A small class-conditioned image diffusion model, trained from scratch.
Model: 13.8M parameters, 64-pixel images, arch dit, activation gelu, moe top_k, num experts 16, layers 8, width 192.
Training: nadamw at rate 0.0014, 17500 steps, batches of 128.
Rows from block 4 of a small class-conditioned image diffusion model, named by matrix and row number. Rows with one number within an expert belong to one neuron, the router's apart. Each number is 128 + 24 x the weight over its row's rms, rounded and kept within 0 to 255. All counts start at 0. Numbers have three digits each.
Before each expert's rows are labels from the 100 images, of 14976 (inputs lightly noised), where the router gives the expert most weight on average: "strongest on" is what is common among them. Only what is clearly more common there than usual is listed. The data: capsule endoscopy frames (Kvasir-Capsule).
# router: router (model.blocks.4.mlp.router.weight, 16x192), inputs 0-95
# up: expert up (model.blocks.4.mlp.up, 16x192x192), inputs 0-95
# down: expert down (model.blocks.4.mlp.down, 16x192x192, transposed), outputs 0-95

# expert 0
strongest on: finding: ileocecal valve
router.0:097135150132145169088128105120164123140125147106104164111130124114152138111090133134102140127178136138117081156175150160119162145116173162137151121128121120088097113114129137130142144147093129161158129141142092114097097122154164084180144137164133119157129143151156147128096090130173111161
up.13:089069136156138116091160104126156137131170093117124146139081146087142140184130109105104130135121120118176153134151093159142182057110141104079164116141158133131153133081105086127166130111101105168112109106063116110125119136127122140146126135084124113130123111113131128109144085127114122129
down.13:111135170148129146130127123141170150091132107161147140123133102081135140148111141157108135107140139106142154126063164134079142073086133131160134145107161155112129134147186176145099162153126141132120114095125131126086164140025141114131136103124159099123127147134130160113130106102132174132
up.14:158168136124159123088156169137113112115130149092113164151137132160125117121133138054139134178109141120107138135121153126160093109150090162138121142139109116069129132125186123125141136104169125132176121091144139109126138125175138126109112164106147088153155128113087169161133140154121174089
down.14:143112132101165113142098139148138132129128110145102157164139115128093177141178156118123090132149138184157113175158134157124143137126159093118088113118141155147151126123149154153158119085144081141128105110129113192114101109137123139094166121123138163128118206112109129139129119144124125107
up.15:140137158149165142078179115130094151126130133129136141124151104161163151133133152113115146123170132113081122116140160097144145128158120118119162131152094117172146128103172077141169142115145146130101143089142139174144135090132108115128108148126133115129129129133086137106132139161154107148
down.15:139137155154146116068094152108093165137113153182134113096148150179118110143133106150160107094112134106094102119128132174142134120096128145125077141147178106119115107122150113134122095132096135130148130132102152115123116119103149096122135113108137172124120120120135173126086114122145126127
up.16:108131144132104134077161135133186174120159132127132070086128118148147153108193110130080142152122152143114118155144119065140162168127103087141102113120113167136114146176120109074129123159154126130099148160115141080120114120124095103133140151136141107128147129116123130107112166118132095101
down.16:147162172115188134108100109108143129112137137142133066165136141127109137112138116131119119141102112147129117166173145132127138129139175125122078122112165128147193125103131129143212131135165104141144098139122133097148125128118128119121160138139115160118138108116119120129148144151132158122
up.17:142079149146083100124158110146130121139114105115159115180133138164117120130136141158125154135121106146121146099095117119110152124153129098123128133164159134090130162101056115118121132136131156133115148130098129146107141138111153142135119119087141113124146078126121162132116166103111188115
down.17:121130201126099122097133126104101106070133080152152175121159105096136129119080124123111164135096165113168135075158112160136160153148128131114137159131180103117096142145138101123134105120118163128139116132130093152121123088123112138114091132165090107144153115127122118132158120122161110184

# expert 5
strongest on: finding: reduced mucosal view
router.5:112106132134101139156125148152097133138147141136127131115112169109124116119151104096164080117080143150132187112109102103131124134142089132122125132138129114137163102150144125127144138125164145127155168105083111134164153126132127136154104136080164127101115090135101163130159155105096126094
up.13:146149128102127108160092111205118120107117115154131114092154129176095128139117118112176104150099161118118153138137126140131087145177097137173127096150112160113140122132130153159136135139144118103160144070094180134143123121148086067113054105155136139115124101145097110154108125140115121165
down.13:161153115127163088132178129106131164129094166114087146131130114163109133165112137140132158123129112149135169135133131147114097154110136148146088134135136122137101160109121135109138137156141121095145172155152128101116070124147120096115112112084138118133160147101101121099123120132148158146
up.14:091078139132119103092129103124116112103114135146156132135103142102162127093095136100106124075131100111148088138151168120123139137129184136118147107113153134124215132127153132122145156141172106156171136129150120155110113111086118153131129126131144099126099138129113156146162134167139133089
down.14:107116118137132156129108105115137148160128074119117121124113162070148112136098109138149138131123152149127102104124123136104065082181131126113107159177115128160116091132126123136112165122069137100201151130134127088132143092130132130147082150116133154122156119094096105148105145123168102135
up.15:112090145137100056143111122101144130126142172135148110114078152124116133151096134096113134103132097142101128115171127144110141151143133134146105142122154123158182138141117089138127138133137114136159133103181117109166084109092139099128115127076158132093113110158165126107124105112172146084
down.15:111108109129095086127139112125163117087117157166115119117123087124136125075114143096105137120108153134117104124073127147135153137083106127122118134117088144152088145128134092123112129103143100107100153123142123106135149119096150136176137132084144140147145146115175122124122110081131110110
up.16:097125128124146120161118141094135090039142108127150095130124099114122145154098109148151121118126097118162141098142147127089142126130098128126157150093129106143167150133157111101142177139150129148128146140093089126157120130105126091113111156130112135151103132106149073149131132165124129127
down.16:092107147110161141097127131102090143109142113127124122156154178106109098149085135129130142138107088132129117122121105148116168100117129109091141139104141127136207100113153130130126163099090110128123158132134134076140152123109144115133116105138091132195150137131155118100086140139137130116
up.17:139138080076134101145164151150094123126095168129140152131112152178104103143130090156117119117118168119139155134115099086094133142144136098167093073165103122148123146186120139120143131139130134116149147102126138141137189134124128125123107125077113118133134152143128130165156140119101100171
down.17:140106110054130069169140116121100134166080158099105150130137127123134142185146136177129137105179084092142142171103148181128090149129119126174099131127140136136122094131142162165114091139104097145129130154104126128113106072125132121102116112063129123129134137122129130108108122185128158115

# expert 2
strongest on: finding: reduced mucosal view
router.2:114113126158113089122123172089097167113115107166129105153162167117106116103108097126156156153092132118131121137110172121128144122143141091132148125112135141165115159122143154135139143104157149130121120156148132121097091114124136072133127126115155142097158154117166117127180150115087173149
up.13:123097136136066100144162096097155171163145119119141156097126103123151107159119136126129178103134175136176115147109140152123172142148129131147143120124071134110118130122109148103193133132126150166165088135126120067145154168103129107128126122143139134125112092186122135105110136090138110136
down.13:111143170128118153110105098065100111157087142130115131111128101099154118109088117092118104124165139147143141188081136139128111160108061135144139135131147103129146092112166169160105130113121134150165113138170102150099129138071101105136146090144139110146130129170104182132122153103112148114
up.14:056108165121114135150139076106111140143118173153119106140140106135177117125139123139091176135137113114148117125139128127114146145119140127110127128086123128093119145125156130154104155153151166133111150111149122121123114165089155106147171091126155111141100110158153135132125139145151085124
down.14:142076134129121124135122076098120135111160160139140120158140181175180122097135127140142095157144074120152114149158141127123120139123130156139075120119136131092138105100123122159121152153174149119131139098152102151124115113154107119129140178166132076111110109134140135143122149109118183100
up.15:125107113112147157124129105171148109126147142113131140123141096158106126158138119139132155119148166151112146105160143151128134151117131152136116162136121104133149145109117135075181087123123115090139102147180149144130108096127109152122102167128175127112123166112128092175142141119108160122
down.15:142157131141149089110125172109084086151111106121137165173155118172122156140130118124105120139134107115119161152092130135138105087139140129145102146119150135140133145131137135146123101121148132164150106070103100133125132143073119125162140153145146106164152112135121098105115110095126089110
up.16:133104149157128124139157151103130114132129116164142141131178123152148129115126133143123145152131155124113150132150150110108131083104114171129086134138112130148123140127107142098103141172071103121128109165138152165130160106113134141138147140142152221126113118136113098150102142196156178130
down.16:112101175159171141125115114137142108112136101128130109176178134133145162164117101112138107135125100130131131153143181135142104130135129136144118100149119103116135139141132122126150123159176140119121107118076114140145129087134104183121145117168118147116120111153126106155121167109173099124
up.17:078118127121191142119141136142120128084100144131116117171104163108159114120143147143115117135107128124111166103120109133154141121171103135134124144096134134151123120154140134100083132112143099062135119093169163129139113134130106125135136153112151146103144159119119125129144154148138139141
down.17:121105113140145125151111122136137107104109103121110119119126144128132101152144100110100102140112133123149129147170118116099115110081119132132095091108168132165126084119136132169137130083133132155139134142152104164121135127143101101118130126151112090079171122144116137157096172114102099138

# expert 15
strongest on: finding: ileocecal valve
router.15:104076154142125142126160125113098133173112109108126122151158122154161124144129110138138117127140158145102124119164088055104118157103149129114100111116158080103120139139099167167066126136129115129095111130122146130129184112103122127087157106151078155133132144090122115129121138111074129130
up.13:136128114141118148150154083109114170141160092151121175126115103163115135130131141121107110166137105129132122063105140131118134071109157078106132147118099168138149131144116152130142106127107133136125133116125100170174110147135149124181132126125113089157128124104112118113148106086145146137
down.13:166128093140044140150073091085155082129132136146157158149122135184118120099139141140150132123092138073102115105094136155143125111119116119111081125131102118131092112083151143130162132112120133119111127173156114114153157148104133085136131076110127118136125122101122119141142145116140138109
up.14:174130104153152152137110145140142141100116125149105130132138135127106151188118117119110147062127090106110145100122108151134147107111104121118133109097170109133143115128136133153116118123108118098155115149130143106148078148206120127092104158094138139107131088132122106129119099122144111063
down.14:094098166131114097121102134118132151106110152110121132063145138112164120100149129146126115119119123089098114098093141155136118169143151128113103154122163138144119131133106128117176150148053146075146116124128144122129111135151151143138119119128096121120118106089123126142149153135142144098
up.15:158142094088110160126134116181114128119064136064120163082175128143107147132086133151126099130126115115157158165136144120131101137129096175114105135137117104129111144136075144129169088115127125111139116144107144141135093137117110136124129111146141097164115125162131120148121115141128156153
down.15:136138118176152085104117157124145142105127131128131117160147119157113131121151123093124119085096117101073130125108143147116118109131092133126124124127094146116093144165138168091122130110092156141119114137132123119146150151093141168131142107121143188135098144150116168157103141082157158164
up.16:134138121119180115148136118128160118132136116110173119131072086139120114140115141128138142140109098132175134109120152131123152122153076117111124160099099147148138132111115109133096146117130097129159155098124160128156123094085093118098107177103141121072169125152107110129142122133145138195
down.16:112170103114158140138142119160151144123092123113114118153141135092157157124124110154119104162098133153143125160186111110137130124103145146134153095116103139180141111126120120127099122131165121128124103144117161134123133125114116138139105147151154128129096133159138109112096139155125110102
up.17:139104152102116151065077111135125122148119128125131083124093121141145122126148112144109125110099164137127157149083156118094130115114148163136087130132117107163148150079126092140156104114143128158147121131114152186126141145175127163120127152104121087091165112126120152152178120136108124148
down.17:087092094140103093128138124083117154118113153123078087145128109118145149157104107141091127144122130099089100130117141137137148143133140108123141118154125134121108125146101117097137116110091164152139123124092170156180164117132123109139093089110102118100117133135133175137097137101139088100

# expert 11
strongest on: finding: reduced mucosal view
router.11:120106130103127124101118125145128154119123093142124098123128156135067180117117103132169164135092144104156145146104124157138125115141093092145152107114147153174170105134125146149126108121149112123119080132125171142127080134107145113098140080122120124105124129146170136146088112155128136166
up.13:166149113127154090161145133085106111081166151083109153131125122141144109082140141116109128163148079091171161110149143119121116130106084191116147162119093116119151113144138180147150131081111159136131159123122094104123141130103139139165130138120138081138131108134116113137162101111104139080
down.13:110135129094145103123104142151100106097133128142127134116162124122096158136135117134122149186131159166131126136157107095128140142137144084122114101126124133169152125142118082122122137093119105129111160137100145121125105127178118092129116160099160051127139133127135107140130108123128075122
up.14:150155114164176137133146117104117133098175113131185100136162112100129105130147115120105137101114121122145111121134148122151158134090130153104131149137153088124191092122135110135126148058162120138151138108140155153174145124124116130139124143122079143084111091118103139158122101131133128140
down.14:117159147138138139124096096129106125150171122103117105138133135115150120083099119160179103135121141145122162114105120147135134134127145098129129097150135133114152160170154142170154153089147151128116111144099141118146139108117165141171112100143067164141165126126164094099140093111123139129
up.15:102096082145086103149120160099123128121136125137148152140129136116079108121097139177105179100135138121137082139138143147131161119151147135137112110081110128110157125163124108128143116169156163121134097164195169137132120151141154154170146125140115101091148099124143128125146152149152114093
down.15:106087089124101147154169118126153122136099134116134171051094108107112165177132126089105137138120127125153093147142137114143115156130134155099151125168164151101086136152103128131092079080080127134133133146117114128124160129096161125098140122126138112131081100137167151131114116160137123125
up.16:141122115135165096087130141113130073116116094158154137160113144145133150109087137106131155119109122123115120144171174155133166111126139118141169141120104106159166139113175140151129150151107123161142115080115133156150126163138144155118138153105127131165109160152072126143106158173120141159
down.16:132130144128129139117113153110121141156160128141143099173146102141063129093113157097107095115108155103152115175151085144142119125144105130155110116102120100106116150104139083115153117117078148111060094144130115163080124101139145126150122130161109116120138116145117118128145114128145128132
up.17:125124112154123114184160089116135130100111140131111111158140145109097119156099177109121119136109111133169126125139163178075115137150119143099134127119173151165153119161158163144087118129135144144104126130128090139113139104122164124131140130133152139137129090173129133156131100131158164115
down.17:093095103135148116111109077121129148143150134139124150103164129170118168185140116153147140162126145140150115121101152126132141164163141134123136114146125172122169127090133140136133128134131130151131151097103151129141122136145131147129131113174078087128104141135136160175128164122142149141