config.yaml
objective: "edm"
targets: ["finding"]
norm: "layernorm_no_bias"
beta2: 0.999
final_lr_fraction: 0
Rows from block 5 of a small class-conditioned image diffusion model, named by matrix and row number. Rows with one number within an expert belong to one neuron, the router's apart. Each number is 500 + 40 x the weight over its row's rms, rounded and kept within 0 to 999. All counts start at 0. Numbers have three digits each. After the name is the row's rms in percent of the matrix's.
Before each expert's rows are labels from the 100 images, of 14976 (inputs lightly noised), where the router gives the expert most weight on average: "top examples" is what is common among them; "peak at" is the part of the image that holds the peak. Only what is clearly more common there than usual is listed. The data: capsule endoscopy frames (Kvasir-Capsule).
# router: router (model.blocks.5.mlp.router.weight, 16x192), inputs 48-95
# up: expert up (model.blocks.5.mlp.up, 16x192x192), inputs 48-95
# down: expert down (model.blocks.5.mlp.down, 16x192x192, transposed), outputs 48-95

# expert 0
top examples: finding: ileocecal valve
peak at: centre
router.0 073:452483556558497489484569514473520489446547456518459486557502542407485493537451470410463460579556456454515501458472467458463486522501524501473513
up.0 096:549499510500462521497451423485535681494497569512509579428515466445489495513509609479482482547469487505463461485483526495523484468496513468461484
down.0 101:511479539534476527478526500505538518513496578497536470540500542437488552504487568519535443504479476508501452442461556476370523460523563542501476
up.1 085:519561518497497494498482502516479585475438514492469489504507449480566553479472525493518519549538531490569490500476499489532534454540492505526486
down.1 083:524478450499534479493468485486416588492491545532542542502533492606480534468464467604439507472451513483542491562517572512485562526484476536493500
up.2 089:487495554483495544483399492467442391464477453525479515497455502505535519478392410507503525451550470492574491483490503447458485488468486466546465
down.2 093:524480417426519574430491485571351492479491508512499534514494540487477462454419442505466470501500466531423529535513512524516512541559492437428572
up.3 111:505516536510480472523515431511495425480476543442488532522479554577512484495413457532411577473533454500518573464512515509457460528585543502504548
down.3 106:490462468449479550457608515471549456470455556502510529453525496551473547449361472588573492459517576503464547494492489499540520534486525505550527
up.4 123:502506442489421511558468434554524422477505480476477534527501504507492520530485441516469528501469489501467491587517519503438473499514502472526469
down.4 126:492532442495423514472506520472529359507533542558508473546515527481515492396415400506434442472495493511482505515495449537568478480531469496480526
up.5 107:508493553476506518492404452563552445504459535524526496529550545437521499479467485488461481410487543471510563505493511491539522449498509490471531
down.5 106:509466524503423489527513535470400541498490460549498510505458473517535503476468610396579487520477478538531516496530522436461534536473589473521498
up.6 116:510572437520467511501505444462388465462504534485543504509491446520509506516466511531516528409579460593490523489498490508575514520557460428461549
down.6 111:542468556479495439465443497456482440490493527492586474496521522526526554436535480540391542501495565475547508469551447504475512481535551508471454
up.7 105:494485568515554573486515517511504423497495469513456500470528538591535490464483419477545513520484504482616447472502528511375482546509506512498511
down.7 105:490512480539473517515452427508507660461511490493489470480475455422488516488547474524425525564488559509612521438535458500501535452499555514398487
up.8 114:500561410457547485483582425491439557503426461401492548463525541593503511525477512472534509511561409553522558465447544495510530540475424563531532
down.8 097:522507401501502422476477476502471496516484433525554517494458467513488478467487464522423518477448556499486522515450565486506504484521528472536543
up.9 087:551461629505539486429458466541580477498457505474515508465476460482490501514430462495447512564560487484564515498445490505516464456462453542468470
down.9 098:514525411462373412555541560459487561536512479581523484474453509486481514485445504436484476474475409523479541511498511528524561552508573503534538
up.10 106:542521455573561517473461562460517354511456506500471512541522573550530509496478476535506508482544495569469504495453473434448514466545500547580518
down.10 107:453493533426484521477505472464493500478458470555439442497475490455531474457456495486459536535497593474454486558581489475436559531451583538533507
up.11 122:511515384579447522548530511480505414492478440493518531500465526529518513489454517497460499489535421540526466500512478513441499501519442517533526
down.11 124:506483528550535450451468542461465557506507474502486527474473468463517512517550438506502581471445603509477587491516436495512472576436539531534462
up.12 097:523543619492487497513500482576514372470506568477541529465511497535546561518509442502455486525497496519531506452461516544484486452454526510494539
down.12 106:481516453527517568514518492531386555489533527455500521512476543550512510489347546537485506484489456485568529505498507530530481513541451481475485

# expert 12
top examples: finding: reduced mucosal view
peak at: top left
router.12 083:487456549505542494508546516434486480486507531485495513563480472490502577516490560447527487500491477518430494502488465435465498575468471465433482
up.0 083:493492632447500507560465573499554472493473530513469473479538473560477528462372449481399504549512492442529498551512528514522512567541469480503507
down.0 091:487518528517511524482436540497544484488557500553455511511499543527499542502439444537624452509492501502373509533543527510537484552425481495525489
up.1 098:437542513420469499504536506492495483459471578450502538525493540511471544503471546495462521477512445488423486508483532459506495520473452479548485
down.1 100:465456425459472536501513506484471422539505446518447528471512531496480503523504557536522462541526466529533500471521471475519450486502533507631506
up.2 098:468526539464510505497448526495418466503482568502502521556521469488540510555475497516467520467449454590463473531469476453527496504578445519539481
down.2 096:524451459490458563446544424458522518463486468522460467534504468498512561527488571475513494520481475519474502491489488462383535510539514471575497
up.3 140:473472439525396518577520456547590505482490471538486530474509538527473442536480517540446491527478469461487464489519515532502477538516509498539497
down.3 148:450513567498596537494432448460470533470450436490486438483491433452488466550545598501496498476439540512487499491537502477466469522510537540523443
up.4 097:462534499484509502520524455557514538557528507416531566500507481563512505477504417509595462544542441561608478509489478554502486542478440552576560
down.4 094:475505483494511501503534481444555461523485534500541504529482484454501478452423399533401464498489476475516531521541515536442495539553464455463585
up.5 100:482527474460476445522458570539514418533440556495506542514462528532532491494465484477490514473531506522583465503505504500464500498538459475493496
down.5 112:505475462421393499518517554472544423510574460617481474514508492495482464431548544530457469512473464475540458487495505552512448541453537536504479
up.6 092:493498570480450468478497399499475443467525429461472557497452436507490517473420451512511531478546406561483488564490530504508511443458536502466484
down.6 097:497503478470390542460500531523443455557530494518476532505494490444518459464507544532453466538478383541523521450540512503513488529586457515509552
up.7 101:450458396520394454546516484543571456454503492484472481476539539543484474555436409553406485525472485494567532514562502479446517501554561467531493
down.7 096:452527529455560464488494482459445485539482474548531536517527493552474540543592569434444498525478543500529537481520486484501492558451446513537514
up.8 100:469549530403447525552473514511492410498476451469560559534462547507476493535474512557485456489503550538501514532493463437516502554523463532505487
down.8 097:463470428462402497426624501458474441462525553535507513532458473538525531474527417526472473494489487462603507536522442535455543532489537464512506
up.9 089:472473469434447524529452568502454481531459531501478538543466517519496543496414520484485488465506542489495538540436547566541471529510483501522464
down.9 089:555544504534466452474543515473506522527485572511493480461484491495410483533500562493555478470497471493462462393421493564498536532502459470418539
up.10 090:448568475451468499536555495501437573524475441497515548497479485548523405574508485472467434479475502542532445500507520429498462559543476547455530
down.10 085:556481493537460465523490496533535481491459494509485502533493550608550554485389542536571520513583481507458506466444528548439491455445496535508554
up.11 088:543541558444505459541556525523584537500460541457565523513502515583527526546463442599481542435472457512415532569485499440533536573542474460512521
down.11 086:450509453467478560454549449436557601474425518532523497497467540461491498526448503519486447446474481512432468534484440502466508464547477501558531
up.12 116:507536560443505582478404476460459468524481581427451512507454517482502436513462493454517495490584511519568581488481486466519466514553528515474490
down.12 110:504508549506547439502400489513530438545473490471509513489529467465510510505528584517474485501505587524537502474480517500477492495480516497514516

# expert 5
top examples: finding: ileocecal valve
peak at: bottom right
router.5 110:596561491528510498434478504546500519559601513435492481502532475373529496568539488534487511448472485423495515475511468453382564393485526459494501
up.0 091:491551530416520522393418496470510461478449558468448473503500511522578535461546487528456497444481561501576516538523453521526527478538436559495611
down.0 090:433484452416549525535467487424452429468474506533496494446517486499533524525447458482503461450401520458494472501539486505547452515476517463547487
up.1 128:537456495504512543503527478561590482495462468374453484592445479481522492541461493498528560492495495495524496571481468438404492460525503501482573
down.1 123:499461504506477489525480488529521477501514579486523538513549528444554542498515525483548423517530534563425495586514542489546485487548490518491468
up.2 090:474537461548457492470536476499496485525523505517482551525444496510524500441522526432523478507481491501546514420482525449455531464512472532488485
down.2 087:449461423569468485518507472501600396480526496408471546501498460482458449513412501426502502507436542483498535468513474499512505481398469516465549
up.3 112:479517451556543527479431480539597463535513514449431504529468490483518479538537482505569508464527557518522521473478502493465466480490534529412533
down.3 121:505443577473459532461524484484559476520521553474535514577536585410528509513439483501599503523473493489435533503523510509485516497498411510551437
up.4 129:552488459459469537506450525485457438568458530468538515538486506551474479553506432475449517499554429503490483513466507443402503460507530554498547
down.4 127:555512560517499488533506451482529514523510498529522469557495486445595449542500415475503485541469460455547486434560525562505541531496521485598468
up.5 097:473529638576523459544474531529503448541455546469557503549497472571535499537444463515384530522472513529490503568498501500523474491494468520558592
down.5 093:488465566501536550559583531513507614508502453483496512444505492413494488515432433518607487494472485520533488503511500480453517457531497519562533
up.6 090:480495532448503511500500495471445521415479482487466563494433560495507541599460480561532485490518453535515536505500485560416510533521483523501532
down.6 094:528539488521447475422436558465473487496516480492529466508529482513537559458500422549459512487478491502465519528507569484537457562482503567506509
up.7 089:520536586497480548487419594431425427522507470474471531479445591605518481517504460454476481511579517457461500504443466512495534578526462520567464
down.7 091:449509479471430494552445537435551536535474544598478471478518467458560532450430361512517511493484487506476511542522464520476501477510497538541523
up.8 084:431520388448531497509531461458511630454543471526471538455421472476482502483537549510606510503469523536492507488480562488514432465529508476437492
down.8 088:469479489569466374538535538516497443496527457431471545471488513536500466510553558480482538511510559524493543524480475480529470539474469432395580
up.9 091:486480469503481535537488413534473569404411504465480523487500554524529485460524475499565517518485449480432484481538495470501448568518472512574533
down.9 085:474499519588542508496500481511381469522471535546521486491521525511514507536488547516496524480488555545534499502511546470444473472581529486452493
up.10 103:519502533462572544445465545514428464500464481491496502508502467572464538526500507463496462508542479525489490538504446446412443535465496526493536
down.10 090:454475520574509553518470502480481493515491564498477473548483534460533467482486535423470492492477509534568477525517478439477524541478465526587453
up.11 093:528458507534542514483520501510472589538434491485499522475510587471523489539514478443489500459536498512493540554556521491420507556501461594538508
down.11 098:471489439527437457511544489516504533544498496511618516528476516571479508528485582567547473509589479517559545523525538510519447506525444418466452
up.12 104:534528517486537567512484540463505454510509543527513486481494501547509500453466463545547511431501437509531473559551497535470480520514593540485533
down.12 102:501523528447517414475454485500381391448504488472458508513543546569473477492429526520554480492551502519432497503473534498501584550537475464521553

# expert 13
top examples: finding: ileocecal valve; finding: reduced mucosal view
peak at: bottom centre
router.13 134:483506489506513422558493510492434469614452535546501496428432542503473509510526516508531427400518588495491583528512491596546523551469419473466490
up.0 099:466553495490504502512505474437435506535515494491509476500529493542541475492529482504583487446468410585493525542472442526537550580546456481417531
down.0 093:492435485412590482434478543465451534532469452461513467527499516492544509508533510544407491454529480469476475497510505489484419518566442441435544
up.1 098:512547495486513539431501460496554418500500494451424486488491430525483504544444468463504466545518560510513517512438525487523504543545472546437506
down.1 095:456541437553491568511402486539517595502507400465495479483553488426542498536485511432517490493432532522490539514484508517499456437488556501531477
up.2 098:463529523475484577559513498536493484512486492515501520500474498542442499516445455572497470515414498521486506459484495500529517493477495458479514
down.2 112:499490476537524565482517519517549480494508481474525522556503561477498491471540531509479499494468489484461513478516524503511484505500495493540474
up.3 097:465519568493516567413448461574466553488475521463571559516496520508414522569504493497489488572491467485543461489447536458519520473537502449502509
down.3 101:530502499449536428509526546555464482539492525461517480475523536435512546486520501452406449514586489523486538491497524428432520444521460457543551
up.4 086:482487566477481525454465470484414523490475553447520498426490546540468476497466451501589474479471527456508493475577498522532506464529523492527508
down.4 079:509608475587507524548555491481567496470519505540471457452469493515481517544517447520518534454488555544557560449451499479579468465513495493508475
up.5 130:448485490530470505523498475470508460551507538478569516475416479514583529532505502582480515419468512522535590560543469562480496482498478488496603
down.5 131:499493503459589500467475448498513502565536504494538479507458468603424509471536507488491533527538526565537515515529517492505431479472501463492449
up.6 099:529533592538582534436496482485487477526495502506513518518473499531498559480520556480529480469540464517521513468477505458506491523470521543510490
down.6 108:487483589487568524468405493495453527498460440512499482476492471441513491538531668505525495510452568508532462470529531477417514544538507539520439
up.7 081:501509508455494504451413438504539424420449525503465495539480579552487493473455516494385512477502501481484510486483513450535544522534516541414539
down.7 081:466445498511441588504452488477489466480530480498446446461420511495513529476436460551497519494479601521540595476539506482467476518478540436476516
up.8 114:496488422577530495486552520510557485516520533548510523536499425482504535534606490513585478487534536545556528527439566488505540478512509578481504
down.8 113:547531479519538523481493555547617527538560514447538515485445565456493497522577484526549455474403417470486491477482505562516485502449473537557456
up.9 095:469515607440489531480553523528525530468479481455532507513437487534472494525541475539596487519482500553564558531496545499528480432493559511475490
down.9 096:560478529577433449509501459497527508488425563530474494487501507472494501500473541514462473512353518551457483463489481476458483443473563470436485
up.10 086:495548437537492505522512474558536536506503462530571527523569438443461475522624443551483557491403494512541493540473494476473530504492482469476449
down.10 093:520494517525550443490520487490458489506510438575516511494456490577469458463579382469602483472454515474462573491525474514537485478445476495540540
up.11 079:462499482518495465529472512516483442453517533504491563480461451477542586505530467496466498446494477523551489481580555490490528514491493482440542
down.11 069:454564492482457547490454477499493484491563503529418502495465460509461510476518554491531503449458530506568598474572521542564436521499495469497534
up.12 095:454541529558492495516535499467492480539461584562545548431446499540540503502446504448530415494556499482496535486571544518520477555487489570450547
down.12 093:471503488495493510458491563500502518515630539531536496423475497498496488545486487498530545497487441432495481513575477492604427562539487454475507